{
  "crop_scale_min": 0.7,
  "targets": ["finding"],
  "embedding_dim": 192,
  "arch": "resnet_bottleneck",
  "depths": [2, 5, 5],
  "widths": [256, 512, 1024],
  "batch_size": 256,
  "weight_decay": 0.04
}
Rows from block 7, named by matrix and row number. Each number is 128 + 24 x the weight over its row's rms, rounded and kept within 0 to 255. All counts start at 0. Numbers have three digits each. After the name is the row's rms in percent of the matrix's.
# short1: shortcut pointwise conv (model.blocks.7.short.1.weight, 1024x512x1x1), inputs 148-221
short1.247 098:111128057111093095154103065132122126124122142115054130092118121101134113128040126112139095129083090120128118123124127123144125139115129126137144127126093091114127125108120130128127129123166130121100128121127103154114106092
short1.248 105:128124097125120134170128130125161165048114110104090142108132113121138127128144118110142112152132131128128126137130118103160131145177122158149130145138130094109172144135109099129137132110132142098049128133094099131182112125
short1.249 100:142133113131154150148097127125112128131153152127133119145116118109121107128076122192105104140128186129124128117113128132069136170127126130138107138140126125130127136110137111123128068130074135128122120114175147131081091125
short1.250 102:131129129118131125138140065132126182106147125137127148145129115124128139128125132127136194133105125143127155107151129154162141135155177099129128168108127108094134116100180141132135144145078115128114129127142090134146147146
short1.251 118:132107136136128145121093082104132089074123125127079129125140111089129147129168100101119051123140093116131133047098121131118133130149117146133109137144137111067118143065132123134128100105082126130126128159133137107087128135
short1.252 100:125114117116184139128114193130202114120113207125130123150136186128121120126156114130116119125133124106128145123134133108135130221122109139138097136129165118062099128125112139108143187116121103149115128140143139129128078128
short1.253 089:140128108122124126127110127125178125022098087119038139120129130127131096128116113128121073112082113123128128134135113137121127081123120128123134133126129089117145124128123114128129105127130129122056128130108091123096134093
short1.254 109:145135139143139121065104126123132105101097143070133101128120113134108126128138132122151129119101150074129114127116080120150142127116125125105054097136132117076137142132112150126165123086086125131074141088120149124138128111
short1.255 112:125125078101128125137129130113170122089132110118123139121124104099114127135135124120122132134093092194128165118105107129128129123106130128119128135134124120127096117128141124129152133170071095129099128144083127154129090125
short1.256 092:054125134162124104090105129128128120174126134145130149127135127139170123128107140137138128120122102101127106128082126129146125142082157179110126130132067197134130135093105118128078128122114148133132128161127094124105154128
short1.257 111:123127117099115128128147145141128140124125050135128084118120177127121131108113109109124124138105113109126135083112165111094108120111135111126162131128114082146121141137128131127148125131131096129090130109139125128126129113
short1.258 107:099128140115097129121074084094182110021135088105116127120156123119126119128104109115118103140135131144128154117097128109090126117108108142123127146140144139116136125109129157128127132134124128142108129119133128128091124104
short1.259 111:161122116113132127090124133130066144135096081114124143130148148100128110128067102139127092105111139092127125149098121093115146073070129118122126128131045130144159115137129084128091129133096083125121126120127083115123140100
short1.260 109:141128153124151053109125134128125131156123184134127132127125132146122120129127070130115182146129135123130081128117091120127133149116136151128102123116129129124128155125108142129136119145127128122155116127120144127091133121
short1.261 098:118126091129109143142071129113090123129076125026122109111100151156155091128107121106137082145115133095128113124118113110127099138128137121122110129129055046091129153097067131128128102085123127117112128124094161074126091131
short1.262 092:127122089168118125108159140131107054067117135109143056130118127133145144128129056121140147108103166141128126133122126108078129141121137128122071120125106127127121132112122127128095132137067127136113112121136132116161109137
short1.263 081:114127132131115130143139128120096031128131149116157114131157150143133131128153146069126117156131130115128080125144133131144127191144153125161062106142128083128142112129149134128100127145097147130078153149137102187082086087
short1.264 111:129112142123111079129125129127127123135108101132121123128113071087111103129130127108129159125103111148129136116128153132132129066136124135147124133112098159129142129077129075130134134130156119130166121107141120131014140128
short1.265 113:110136126073122127135132123125142129124111125128169107128122094108129129136123154128111133155128051128127100123128128126135142132125125138149132131145097119145096154113145128128139128115133123124117083132126125117100106131
short1.266 056:130128000127133148187131133128123126106133131126023129130130111124028175128180065120123142126129114116128112130105125131128128149144133112128084135128113124105126099123125104128133155121118080127135128123112119132167125122
short1.267 092:109125127210104139105152123110193184135125129124087127136153107127155092128148115097125128128124148084128118158151123128123114108137141101132184168132154120059118112151135123128110091128117147132109117119104148119115126129
short1.268 092:165131132130127107183128146128166133075147041138128129121125129109089126128124126121132122134108138186128187105129131126078131129150123116126124123126107119122074126133145079128135075155109124124130128130089138123134032113
short1.269 103:126128169161107123127073131100126186048121108182127124158126134109128081128144132136117134128140135080128132101150129118077125156133112143130135167128145118109091122130100109128138091079142128119132113124122106120160158161
short1.270 081:113130145141137096131122100138118112131109128128124129202122126124189023128106144142138115140131127147128114146148124128123097151105129129072106110122137113092123131130143129132165132130141126155145121124158123122135113144
short1.271 110:190126079134145121138077130130126130083108091062057179101125147133144063138037132097110091127128169065128125165144079105118140139123124113132142160116088134094117166125111089132124128143137115119067106108125130119151132132
short1.272 103:123130127137067115118129114128150127140093117129131129138161112115096093128065129097128119108123130006128152134157128126158105119107190128092138124131098163127120097113130123128099109118125168099138121054114127104130139121
short1.273 103:130138151136097128118132124135120096044138076118152076135107124133124118128128123109138124124127142153128130128168085128123140113102128047053152114123126131116133112087121121131136122128134103190122134142188136131131130180
short1.274 081:088128127129137115141122068128089142102154097227193125106128176135119137128145048132145129140090134127128081135105128126091109111122129151134126144126115114109062133125140168128114147094068128130139128122116124128128128127
short1.275 095:138129115181131128144097110129091144135107067102040140122134173098182115128129128160137140091156134139128128134119098108137122156128114151125206172125134126077112130117125110128079121102094132118117129132105107121151168130
short1.276 095:128132122116111129128123029128117146060132135141205099144121148156143140127123083126137117118119100120125110131124128116139122142111138103132108134151130125071098128148107175130134129134117128138137134127134190129141131159
short1.277 113:149127059134139052122079179124133133125130135084107126105112132143064126131061128145125128129129083146128085104141142113129119118099124094097127072131053151148160141143125115125088101135128128115105128136127116119150133130
short1.278 112:093122078109136124122116121121136132075104136104157025166120128142161133111123132098092100133127091090126127134136155116091111178082114128139115124132149094126132138134118116128128075114088114172125130125132132135143116089
short1.279 086:127132118115129132128127100129076117136126145142106165206127089109184101129111132146129155141129131183128119129116114111139126125109130127121109089123097091092090127091156115129193144128137099150150145133151147131065128153
short1.280 106:158120104087137155128124131128129103127163123128134081118120154170091096133129120102131078129128117086130056099125160089127129124125134130140133093106127091142115152120131136128109136128148137133113128117124120122164132108
short1.281 074:123128067111116129070118127127129140036125094122126126119112130132119130128152096113128130134109145167128193127126133119114129105130123117120095097128129114130133133128128109128110104149118127118142128131112121107143036149
short1.282 103:124131106112120144173115158126118126095153116109112125126122087143090101128099076134125151135116118137128085092137083115088127048192147154119119140133139040071178115127149142128126138126152074112075126123140117115155128148
short1.283 122:153133125142131062154113153110161103134142133157127130121123126136127142130126145139127128125118128127129057117085131129127128116124132068125127117121093141121103118138126116101066118165115119122149128130085129131125135139
short1.284 105:135135139173132123111138128145140140121127105120112094080139103148119136135167082132152118061139137068129106084165129122127119131164126125125131128123166142128110150127131131128131128075086115126117111083070120129157121109
short1.285 085:085129129135133104101116143125115093142124127086086145148141156056112117129118119119122142132117174173128153125119104109122126159128129189111128120126121147108065096121131116128184165109125110141148134090131135127067152145
short1.286 095:184137105139103130146125097113190139074085127127051112099120143138118139128103125048128124108123103129128089127171073121167125130152119144135117140122128140061171160169134177128131127152166125145124128138113132129141142130
short1.287 114:092126169103114116091121138118133080146116121129131120123127099148106154140216108112161138121121139124129114106120128131108134103128101166135126135120173084121128140114133160127148142166127128133162131127143149126102125129
short1.288 113:101119113169119180136130107116074081136097108091114112114132132111136074128148114151122128131129139078128082093126079131107150115153147134109159137122084109094107135122089095134107113127063123125121128115121159121129114119
short1.289 110:118125131122108138086095143128053091142102187151150123115106125107137112127132110124107180116119191112128127180125092114152132131074106136119125121124123118112133142103085109136136132132089081108135128104128116129118126164
short1.290 101:169111101111136123128163134126123130130152139107118139127131144209097131128155115102128115127130131122128128121121121065131081189128131127113132072123127093128025148138153132128112138142130128146088107164115117150201127129
short1.291 097:124128105157133135122129114096149103090128150129100145127132121147129124126152130127093084079183107124130133133128131096137129181148124119137122125120132149084126116145141095143128117128106126152128125134112085121211145133
short1.292 087:126126102117147086085121121127163139141101130110130150147089130118145138128142167217127124080126116128128143084097114137141134123081151108120144125125121095130125188101089189127113185134126115127203126087107172151136127116
short1.293 109:132109158122120101119133156122130133100051144145124101123183141129129132115144124134128130127144128077131171151061109136137089130113131130121137140105122124125116140129144136108109127133137126102121128103079128127122101132
short1.294 097:101128050156108131112129158121190066135086123106133142113099116127101157128121170096134124111079047127128132126155042128135128136096133142127130153121128151135126122161096124128127143148073133096128128128181103124169128125
short1.295 111:072130157118120127129090137146125109102140119110120085129132152142109102125112137120114135128107149152127101150230118095142105126139132147126165146138117098125103136150123136128127134129128121221122129104127114104124114134
short1.296 086:200120115132144145068155121126153126147119121127110126112121200116146136128131126182123131127112149162128092097093124112119148129136128128146123123112129147122073211127128133129127092135029123120134135130145148154145118113
short1.297 102:116120125127126074120126130137153144132129141063090156119138096134150124137130148109126158107131124129129160152101047130109117089116128127128090119136103127113100116118128116128151125129070116126141138100107130153117125127
short1.298 105:097128015115128134135121127127145116127123082129112091090130114126107149128126132137130128126076086129127146105098169090103108103155128109117125137120123125147099116112089135127113139130115109120130150113123138116117117129
short1.299 093:103123131122133088094122115149090131186134109135144143122132172158133100129121170138114182147089075127129129088136123131179130116133113125119155114133132128158127103128141094128117119103111131138150127114135053149128128155
short1.300 085:104117185110134097106142128092125066132129148143157131129113134196132128128113143143098132104099130125128114128132104083133133124112142132057089120117128122090068129128153130126128117172105112138129128124149161155077128128
short1.301 095:105124119081126085131108130152149132139150158128127123146131116128107100125127126114111171128126126117128097132134083152101118127174124147163141173116166116089127122135150080126127123125137109137128124097103135071085144117
short1.302 103:080128142085095145152103144120135108127160107128127112127116115162118125109127136112126124181156124174126143107135136205049088116186123028151105054125102123128108071153135123129125128128206138127128117135119124121136131116
short1.303 099:127114129141126125162113122146125149078132122130130129122157129125156148128117062128115079145108161135130138133209129112085130156140131077104222152122100107044127119155163130129128120151107116123114128130125133145083148195
short1.304 105:139131113071099137131124082122128131090107151093105139105129128063121159129127145104145139128138160145129148120129127117132113170126131139129065125129131111098141148134127122130150112105139126134095117103118135110113075105
short1.305 103:122130088102089123125136123132104123085102132127083126120100090128092130128110143152110109135158092174116125129142113127181122153108089140130159133119091105088120135112110136116115122124140146114140128132071131126112124118
short1.306 098:131128141125120128061130155129126130129129123129119099085127141137131136138134165127138129119138114167128131105183127174130125123146121128101089128123122137127108114127126171129127137072173129116146130145144059121130132080
short1.307 088:119127120146123083170110145125128166081105116101090144130191119138131091128122140106130143120116145191128129126157130135134101133159119175102105191137102074128120132150123130128066137141087127128144128117123133127159129122
short1.308 094:130128161118162141118121130133115102130119121117129147107163157088136134128141142168128117127100128193127238144102134154177105088130121016113083095121110113129162109148124152125082118130143130129153116126133137197126114145
short1.309 114:113126088151123145127132128130182137133114060128130124085117092124133092128141152121116118133148034091129139104125131127116156129130140089125185134125148111129102131131128056119047130127120145101110130113107159086112094166
short1.310 108:128120122138073125180129128128119118093133155127058130137113124128107136128127131119121121157132143093133137120125127096112060205150119116142082123135112140105137117146133125145148127113122135133124121128127080134102117145
short1.311 097:131122132093160177151116141134150143127121135105119177125163160132131119128129146143139154131114130108121124131131128139121129142133123126115128122116134128137127137109130141128135146123151121109140126118153130157098146149
short1.312 100:120124097143156127145122057109099125056195115130137093124132124132123125128159114130131172129123143091128129114107133126160145126127127147117130143124166137089108127128158126128135147119134131133108122087131077136142123040
short1.313 091:117127135098135146117102118127128128085128073118130113112149120120130067128108143128124130123135149110128125131129120125122153120111134128091128091142184134115141128120118067130132103105182116138127101140133132135077161141
short1.314 111:129130115145088134126128167129128094154116134130127116127136128119148144120159082131113164109122134141129137097154119128127138154125109128107132150125172076125128138104100124140129138044150126128131127117116127129129094141
short1.315 091:126129131123122142139138115137108110134128118097128097125140130112126038128085128145128071159124097119128080147125066143133127154125114062117078094126116129119095127129104131128131122136097148129130128176103151159137082124
short1.316 096:128126055099070123173108076123120147112123099135063151163117124128124108128062120112133082128095095180128113128129132121132134121108140126124133138128121108091111128134128120128099138134147155147118126133117055129161125095
short1.317 093:135130085145133114018098137129125121121100145126106145138128180125119139127143159092123128095099138093128125130101126114149123151110118113122120114128149126119123132126099132128143220151147073125102119125119123118130129130
short1.318 120:093133128126090125108119138115130100128087163114128131137116087129113110128089129094126134099127127147128155181133132087168089142069126157120132118119115133139120116128087137128163130112125087130092128108106131133159094134
short1.319 097:135134071136132127136130147136083180147104091115089129112139211076115128128104100169130127122128139092128131079119125128164133071118119146138129178131115096125098110095137124128048106106126122120128132131128130112127147144
short1.320 084:141124146124136141108091181128128134133070086127137138113131136147119133128118167136132155125121130123128152118129124152102124114127133108093126126130132114141130120127112130128133137139140121132181128133132088119128132123
short1.321 098:149127122141131126137100104140053127129123124064014081118139153126141136128134103159128095130118078078128108096119129122157131120128126132104131129127124069113104140118087154128078119079134140107087128104131133149122150154
short1.322 103:140123079118132169148141140123127141110114144170129151086143126129133131129126124135125085124131111128135156128139128126136115138128103132125130159147104125121101097132132128128139113111159119070125124178133109137158123109
short1.323 097:127128168115126118078128050131127122136117035091107123143142130128141113120053129132140135110108126151129126150147146118119143127125101044109084145124109111126127126118086139128068113065117124126148128082129128126053135100
short1.324 106:130136144105125138182110155127147112135177125128113116139129106158106117119098113130131148134132141182130125124165115130115126080126128128143136143117112074104126141149142156129150082133155077171123138131112103097138116174
short1.325 111:114130131132153081086078113149137102114107108145125120095103190117118129110124148161126136123105140140128152126158144106152129118098129121134145122127120129131157128136093125127118064154118103092092127042110086112126125118
short1.326 106:130109163114108087127128101130119146053124075081148135115129129128128155122129154130127144131119194133128137098126150119150103141068094122147121104140082075131129181116136062136119133106130154149129080106144193130084129131
short1.327 094:127138129146125166104133149128095124128169141118145169127146126116137137128130101100129173128134182100127140161144080134096155139171146120137129135125131133118121143131140066131179128114083111161131098125170178121121128182
short1.328 113:092138115120115148118117131117133147075113117160134128191133114128128124128141121130125161128111136076128070124132185110135122120160158129060121126140130136130122118161124138125122142123114118145139128143121142120121166129