Weights of a small image embedding model.
Model: norm batchnorm, activation gelu.
Rows from block 7 of a small image embedding model, named by matrix and row number. Rows with one number belong to one channel. Each number is 200 + 30 x the weight over its row's rms, rounded and kept within 0 to 999. All counts start at 0.
After each channel's rows are labels from the 100 images, of 14848, where the channel reaches its highest value: "patch colour" is the nearest of a few named colours to the mean colour under the peak; "strongest on" is what is common among them. Only what is clearly more common there than usual is listed. The data: capsule endoscopy frames (Kvasir-Capsule). In brackets: how many of the 100, against the usual share in percent.
# convs1: 3x3 conv, stride 2 (model.blocks.7.convs.1.weight, 256x256x3x3, each kernel summed), inputs 128-255
# convs2: expand pointwise conv (model.blocks.7.convs.2.weight, 1024x256x1x1, transposed), outputs 171-341

convs1.30,145,205,227,212,211,208,151,168,201,212,233,239,144,200,179,208,196,232,127,196,195,210,192,171,204,143,191,181,170,175,162,193,206,214,206,198,191,196,153,196,197,193,152,220,194,215,183,181,199,214,169,189,226,203,172,173,154,174,202,202,156,195,178,193,229,153,211,192,166,181,222,193,223,197,203,192,208,204,217,193,217,155,192,221,178,193,192,113,146,119,214,204,206,182,221,188,152,177,208,179,227,165,173,181,202,198,205,97,200,210,229,171,135,209,177,194,193,226,149,171,222,162,124,199,154,97,203,189
convs2.30,223,197,172,205,205,199,168,200,215,212,170,229,176,191,200,205,195,207,201,253,238,219,195,164,234,189,269,234,190,199,247,202,219,200,208,245,216,174,136,168,177,147,238,193,127,212,130,218,197,212,205,262,199,201,218,205,222,199,215,186,170,174,199,197,196,193,192,205,201,234,202,213,196,193,193,195,228,126,212,204,163,138,193,197,250,182,169,211,199,141,244,221,190,201,250,181,199,270,212,201,236,200,199,194,179,199,181,195,200,157,201,194,186,198,201,197,193,218,237,249,114,202,199,205,201,214,216,190,176,213,200,157,217,201,225,192,225,275,204,210,180,239,209,247,236,240,197,195,188,197,260,218,214,138,148,197,187,185,217,178,200,200,174,200,237,204,209,168,265,215,220
patch colour: orange (36 vs 12.6)
strongest on: finding: angiectasia (46 vs 1.9)

convs1.181,197,199,160,220,137,215,137,200,195,178,167,215,166,148,178,236,197,155,212,180,191,181,201,197,208,126,176,199,183,190,218,211,193,205,186,154,197,195,205,268,195,171,229,204,215,219,134,193,195,157,174,168,178,159,254,194,180,214,230,153,182,204,151,202,188,153,226,201,200,203,209,166,211,211,209,201,158,233,222,237,235,172,204,220,220,163,234,177,192,188,175,225,175,224,202,220,204,120,253,191,179,193,220,175,238,192,187,190,214,207,223,211,185,228,212,187,168,183,200,156,206,174,177,181,147,142,108,210
convs2.181,202,203,241,151,200,198,265,176,158,178,252,199,187,226,221,191,181,244,228,182,130,162,208,161,136,293,179,187,187,275,199,216,184,217,203,208,185,206,202,252,204,213,198,282,192,154,183,198,198,164,200,220,205,208,193,210,190,203,192,188,193,119,212,188,157,200,198,214,202,174,201,241,221,160,143,195,208,193,287,159,259,200,243,225,189,195,240,220,205,229,164,192,160,222,199,192,219,204,168,186,228,198,232,260,171,197,201,195,171,151,228,199,220,282,255,155,207,170,181,258,142,241,207,201,227,220,252,170,215,175,189,201,198,198,239,226,204,194,211,224,200,223,198,215,212,216,174,188,183,175,200,147,201,237,196,242,153,201,152,203,203,223,208,213,208,192,201,87,188,158,202
patch colour: grey (58 vs 8.5)
strongest on: finding: pylorus (37 vs 3.4)

convs1.248,185,271,212,235,164,193,189,207,198,199,192,238,235,199,205,147,213,228,198,182,196,249,210,231,204,196,243,209,182,241,217,212,235,221,225,244,215,211,69,223,171,220,117,182,145,189,179,146,175,213,206,178,160,181,204,219,209,217,212,191,203,188,192,192,245,170,168,224,227,183,193,166,201,163,134,218,190,200,173,230,211,196,181,166,214,191,224,226,211,203,228,226,192,216,213,200,216,165,215,205,179,236,233,215,204,188,182,226,201,207,235,177,186,192,212,196,206,207,233,173,209,212,218,140,202,155,199,184
convs2.248,211,179,216,172,235,217,198,169,212,218,252,132,169,243,214,184,227,291,211,191,236,186,233,155,181,182,195,217,176,191,212,232,197,235,193,184,226,247,200,204,247,200,232,208,218,200,199,181,209,183,203,181,180,191,213,178,191,243,220,199,271,178,239,191,218,277,174,146,195,203,153,187,98,238,209,202,198,224,203,147,197,199,210,203,211,177,206,213,217,198,156,261,214,162,234,197,170,216,197,226,163,201,213,194,215,191,185,290,232,203,184,175,198,202,203,146,192,208,261,192,153,195,195,171,191,226,236,210,242,182,206,216,238,193,197,206,138,162,179,198,246,207,164,181,209,162,179,221,180,146,205,140,182,188,218,215,224,226,216,234,215,232,199,239,235,239,176,179,186,170,197
patch colour: grey (30 vs 8.5)
strongest on: finding: pylorus (38 vs 3.4)

convs1.217,139,215,195,183,190,200,165,171,211,171,205,178,131,169,233,198,191,160,206,178,164,170,196,212,168,153,185,263,205,151,231,189,171,176,158,157,232,221,179,171,219,210,184,191,160,198,202,206,182,180,253,141,224,165,192,188,186,173,179,198,164,117,167,234,204,189,247,181,195,189,188,149,241,189,244,205,168,208,170,205,160,210,222,208,200,174,150,171,150,190,153,186,186,156,231,119,181,187,172,205,195,189,157,140,175,232,174,205,208,191,190,210,181,177,178,189,220,145,216,229,240,215,188,180,194,186,200,219
convs2.217,148,216,202,210,201,200,192,200,233,224,177,213,200,197,209,159,220,159,200,196,206,235,188,200,211,207,224,186,206,197,187,202,152,207,224,166,179,199,212,203,188,141,196,183,252,218,226,198,197,179,181,237,198,235,186,154,223,191,231,201,226,229,230,205,189,256,184,205,219,176,178,207,203,197,194,217,199,129,258,168,246,237,228,167,169,201,182,217,215,201,229,183,193,189,206,205,192,202,225,205,196,202,220,187,198,206,163,162,229,199,208,171,233,253,270,227,165,200,227,224,201,168,202,196,206,175,211,181,177,220,194,239,187,202,195,200,132,223,202,210,165,213,209,167,223,179,193,214,196,201,254,212,190,167,200,213,178,255,235,199,188,141,205,189,207,246,189,224,196,222,219
patch colour: grey (30 vs 8.5)
strongest on: finding: pylorus (41 vs 3.4)

convs1.197,188,189,186,221,202,191,120,214,179,184,191,208,165,186,238,210,161,163,190,174,182,167,175,246,190,189,139,196,214,184,227,239,226,209,184,177,196,172,158,209,205,206,194,186,163,187,179,140,181,186,189,207,223,165,221,157,181,201,172,182,192,171,209,216,173,182,217,157,188,178,171,144,122,242,201,165,118,149,186,184,192,212,190,188,160,128,173,211,212,201,210,133,191,197,217,202,205,188,212,189,190,168,175,139,244,153,189,199,153,207,195,223,197,204,208,224,195,218,170,190,216,251,150,198,214,121,140,205
convs2.197,206,240,199,202,163,264,211,122,255,217,165,211,203,204,203,161,211,242,183,225,192,200,179,205,208,136,202,221,231,152,197,199,179,236,204,200,214,192,201,188,195,274,205,247,249,220,192,166,193,166,202,182,184,199,270,89,192,203,182,219,272,213,177,217,227,206,205,173,244,227,199,180,272,200,203,253,263,221,215,196,181,202,199,198,207,194,197,199,201,142,204,217,177,255,180,277,205,205,204,183,193,205,112,195,199,200,287,178,168,138,195,186,201,198,241,207,165,203,129,216,211,197,193,182,190,204,201,155,206,201,176,191,146,206,205,206,199,197,188,233,164,248,197,188,180,220,160,214,185,207,179,251,207,207,183,182,178,241,210,148,204,200,201,185,211,228,203,183,196,163,198
patch colour: grey (41 vs 8.5)
strongest on: finding: ileocecal valve (35 vs 8.8)

convs1.87,162,222,217,169,237,156,247,141,202,177,208,234,187,153,190,176,216,268,186,194,175,202,196,220,162,237,170,227,180,161,208,187,212,247,181,210,195,177,152,214,222,204,133,181,175,213,186,202,141,205,222,154,134,166,209,169,179,178,209,226,138,193,198,247,216,158,177,188,160,141,199,142,240,187,145,204,181,200,191,149,227,222,188,181,182,190,215,158,230,218,207,206,223,178,192,150,210,190,185,171,181,212,174,139,224,149,186,157,219,177,198,204,201,151,175,265,189,169,156,207,188,164,195,155,197,162,190,212
convs2.87,181,194,143,232,202,228,217,165,253,252,195,198,183,215,235,131,215,218,172,218,252,175,211,196,197,209,191,183,257,186,200,199,190,197,185,246,159,257,195,205,184,196,272,228,257,199,203,291,210,203,197,164,187,234,166,238,144,233,169,120,211,196,192,156,191,186,159,159,194,202,241,172,198,195,191,135,219,210,264,162,182,190,222,210,197,202,239,216,200,207,210,201,191,194,169,201,211,191,220,151,134,193,209,210,236,198,196,209,166,197,187,194,101,239,174,183,216,203,171,181,187,214,195,188,258,186,146,174,153,208,204,202,170,168,188,245,168,186,237,181,192,170,186,176,198,209,208,199,183,193,212,202,197,231,151,193,228,262,163,214,174,217,155,212,205,286,178,180,192,237,189
patch colour: orange (51 vs 12.6)
strongest on: finding: ulcer (47 vs 1.6)

convs1.195,219,233,159,235,161,195,211,191,185,216,162,161,185,195,179,184,187,167,225,194,150,218,200,231,202,219,164,188,224,230,207,162,163,178,178,194,140,192,178,182,209,197,237,178,107,206,219,180,204,156,135,159,182,217,212,155,165,202,123,211,212,129,166,229,192,194,198,204,179,156,193,208,189,192,186,164,168,198,174,182,152,190,232,134,199,228,188,132,270,215,201,188,156,197,148,235,215,183,193,202,195,196,202,173,184,187,173,216,148,208,234,222,200,199,236,203,142,209,219,162,205,196,209,236,259,203,232,222
convs2.195,185,205,240,87,202,189,186,261,237,215,204,169,196,213,137,178,190,189,209,231,149,239,190,245,205,222,192,201,204,174,270,208,248,200,73,197,165,219,203,180,210,184,235,213,268,251,202,214,220,198,247,194,205,187,165,208,196,183,197,205,200,98,204,163,182,192,224,172,223,223,167,234,222,153,210,198,159,202,204,200,135,194,195,226,143,188,239,208,223,194,183,203,205,197,173,209,249,196,223,218,140,219,199,195,165,216,205,236,199,263,156,201,240,251,240,205,210,214,200,189,166,127,176,179,142,136,228,195,156,204,230,190,235,129,228,199,192,191,197,243,88,187,201,192,206,195,191,133,229,145,246,190,200,213,167,199,174,230,211,204,196,217,175,223,197,209,200,202,190,136,176
patch colour: orange (46 vs 12.6)
strongest on: finding: angiectasia (65 vs 1.9)

convs1.184,201,244,234,232,203,232,270,202,198,214,195,214,203,182,161,223,195,214,217,175,169,224,238,235,207,237,174,210,210,199,228,213,164,235,181,271,230,220,196,224,191,196,231,165,204,207,198,212,193,216,215,249,170,193,210,276,150,199,206,190,205,266,172,251,224,190,157,193,225,258,210,143,189,174,183,257,210,220,196,186,221,202,211,177,235,194,198,202,184,215,218,201,211,238,233,196,233,244,226,208,170,215,195,246,215,197,246,228,236,200,152,211,227,206,177,235,207,188,258,215,198,180,246,211,246,238,199,203
convs2.184,189,202,223,191,200,217,196,200,207,166,202,200,239,208,178,192,186,191,275,222,215,198,159,180,197,195,154,201,200,170,205,180,214,223,213,284,239,196,186,166,205,235,178,246,194,193,202,201,229,127,198,221,203,195,220,190,225,169,168,200,189,219,243,187,195,231,149,201,193,200,210,200,204,168,176,179,209,195,161,192,196,200,192,196,216,212,69,240,194,193,194,176,174,209,206,201,238,243,200,232,244,214,176,197,218,243,173,197,214,215,182,202,197,188,196,199,182,247,235,198,136,217,197,270,174,208,243,206,185,188,201,182,116,251,201,197,137,230,153,254,175,195,161,190,202,209,175,230,125,177,227,199,198,171,201,211,148,294,183,224,199,196,190,216,231,183,223,178,201,178,171
patch colour: pink (28 vs 0.6)
strongest on: finding: pylorus (32 vs 3.4); finding: foreign body (28 vs 1.6)

convs1.95,167,196,156,165,180,191,170,181,169,153,182,212,167,179,188,208,167,204,151,125,162,189,161,180,176,202,228,181,127,207,193,198,158,206,226,175,220,186,139,183,218,207,175,212,141,156,213,148,227,218,219,205,218,127,157,276,206,229,171,196,200,205,200,193,157,226,160,211,185,179,174,178,189,190,199,189,156,218,228,214,167,231,234,224,170,182,207,157,192,253,201,222,223,166,198,88,203,195,163,201,188,199,183,164,212,225,206,264,174,145,183,238,206,186,188,174,208,182,171,227,182,227,167,198,168,227,216,227
convs2.95,215,172,191,209,181,191,218,195,156,199,221,204,196,203,219,234,191,205,205,284,146,193,204,227,148,198,210,201,164,210,164,178,146,118,192,169,238,197,183,189,200,230,153,210,271,202,235,174,199,197,179,150,167,241,196,188,200,191,205,194,216,200,179,189,210,228,214,188,193,199,232,264,208,217,210,245,252,191,166,192,225,200,222,193,194,153,184,184,175,200,212,206,253,196,180,213,160,270,245,297,209,256,125,167,143,188,226,221,210,152,186,225,155,145,233,203,192,230,144,191,216,217,192,223,199,204,160,187,218,190,194,201,185,204,204,209,192,197,190,219,213,202,222,236,203,225,165,186,158,195,207,202,184,181,241,231,176,197,249,195,203,215,231,227,214,345,201,231,198,197,199
patch colour: grey (29 vs 8.5)
strongest on: finding: pylorus (26 vs 3.4)

convs1.7,247,186,212,173,227,168,237,176,210,212,210,201,208,144,123,195,214,221,147,159,202,202,230,192,153,158,247,250,184,185,239,144,159,218,201,203,233,187,173,215,150,180,236,172,132,190,225,219,207,205,183,201,147,188,206,230,193,191,177,177,233,148,173,184,190,256,173,194,219,207,143,211,185,165,201,182,160,212,182,219,203,204,168,180,185,171,212,187,225,166,174,202,202,180,180,206,229,271,174,178,211,196,198,195,191,164,195,190,196,199,186,145,193,180,164,202,170,147,254,241,158,189,232,189,160,287,196,183
convs2.7,198,221,194,180,209,217,208,178,238,203,212,220,153,200,198,197,232,215,118,225,208,147,202,203,172,186,175,188,211,254,259,185,174,123,192,231,202,199,193,191,250,162,186,211,228,197,207,196,185,193,189,224,258,177,252,209,191,208,213,217,206,222,146,217,195,188,195,198,274,198,229,235,207,205,200,179,180,116,226,209,109,178,230,229,192,187,205,240,257,185,94,232,201,226,196,202,200,145,214,208,172,200,189,205,212,260,218,175,193,201,168,239,182,192,186,196,323,129,231,198,212,190,173,194,213,197,213,153,195,184,224,205,237,199,193,163,206,213,242,165,188,256,171,200,189,172,197,249,176,264,200,200,227,202,227,207,219,178,190,181,124,185,141,219,196,225,197,171,204,185,189
patch colour: orange (38 vs 12.6); grey (28 vs 8.5)
strongest on: finding: blood fresh (25 vs 0.9)

convs1.174,204,205,202,189,164,206,149,208,187,207,188,192,119,206,189,208,161,168,177,186,199,197,197,190,209,189,229,191,152,194,197,188,227,191,203,102,234,190,201,209,210,158,182,224,187,131,205,213,203,176,193,192,218,168,185,181,202,201,148,230,220,146,239,230,169,153,184,194,199,166,187,250,195,206,202,197,205,136,206,220,146,196,205,199,209,189,185,224,197,163,209,111,172,142,192,172,163,190,183,184,217,123,168,179,201,218,181,184,154,190,211,202,171,208,190,161,230,207,144,161,196,184,166,234,176,193,195,205
convs2.174,191,201,208,218,199,186,201,277,188,203,198,213,249,211,229,191,185,173,224,196,209,241,242,151,172,247,207,218,218,203,203,203,211,117,207,190,227,174,211,234,205,114,197,206,198,168,165,217,215,182,208,160,221,210,239,198,242,185,194,196,176,149,187,164,197,243,214,200,194,151,227,219,195,185,183,199,220,230,179,99,214,214,245,188,166,239,200,186,130,192,200,187,96,199,177,197,200,200,211,179,191,192,153,172,156,237,146,162,150,213,213,192,249,195,214,158,211,253,168,195,195,203,189,215,207,222,249,199,205,223,260,243,216,142,219,179,164,201,213,204,188,185,316,177,196,332,188,208,179,198,198,211,199,193,170,235,205,184,233,213,182,255,144,194,201,217,205,200,252,186,213
patch colour: black (51 vs 6.6)
strongest on: finding: blood fresh (32 vs 0.9); finding: pylorus (32 vs 3.4)

convs1.23,207,165,133,185,198,184,79,207,251,180,250,165,194,182,239,210,148,87,149,139,199,197,201,218,241,158,163,223,197,208,223,169,205,196,154,181,199,141,183,187,166,189,188,224,207,147,205,143,188,192,196,146,219,117,164,221,196,197,186,142,209,187,192,226,197,200,230,233,154,188,207,194,226,184,238,210,196,173,152,167,145,199,215,201,176,163,211,210,147,222,168,184,224,144,200,163,184,200,180,165,177,193,200,159,172,204,182,230,199,198,150,228,202,200,184,160,192,179,223,175,215,214,178,182,230,190,155,194
convs2.23,227,124,167,218,187,209,202,285,208,198,151,224,208,217,216,180,212,187,223,197,178,238,205,193,235,171,229,200,221,210,207,204,210,137,219,198,144,184,206,202,171,182,189,200,198,202,199,186,205,161,179,216,201,219,181,110,215,221,230,173,182,232,158,194,228,242,221,194,203,174,201,200,185,202,192,293,227,178,205,215,147,266,203,232,248,191,187,200,197,184,254,194,235,172,217,195,168,204,189,182,190,225,193,181,218,259,167,122,185,203,239,218,213,165,212,247,189,196,223,217,200,214,167,215,198,170,184,235,202,202,222,216,201,203,180,206,215,230,226,223,170,194,211,216,201,186,142,197,169,190,196,212,206,191,163,147,215,193,180,215,197,199,212,228,218,195,249,209,127,268,206
patch colour: grey (43 vs 8.5)
strongest on: finding: pylorus (47 vs 3.4)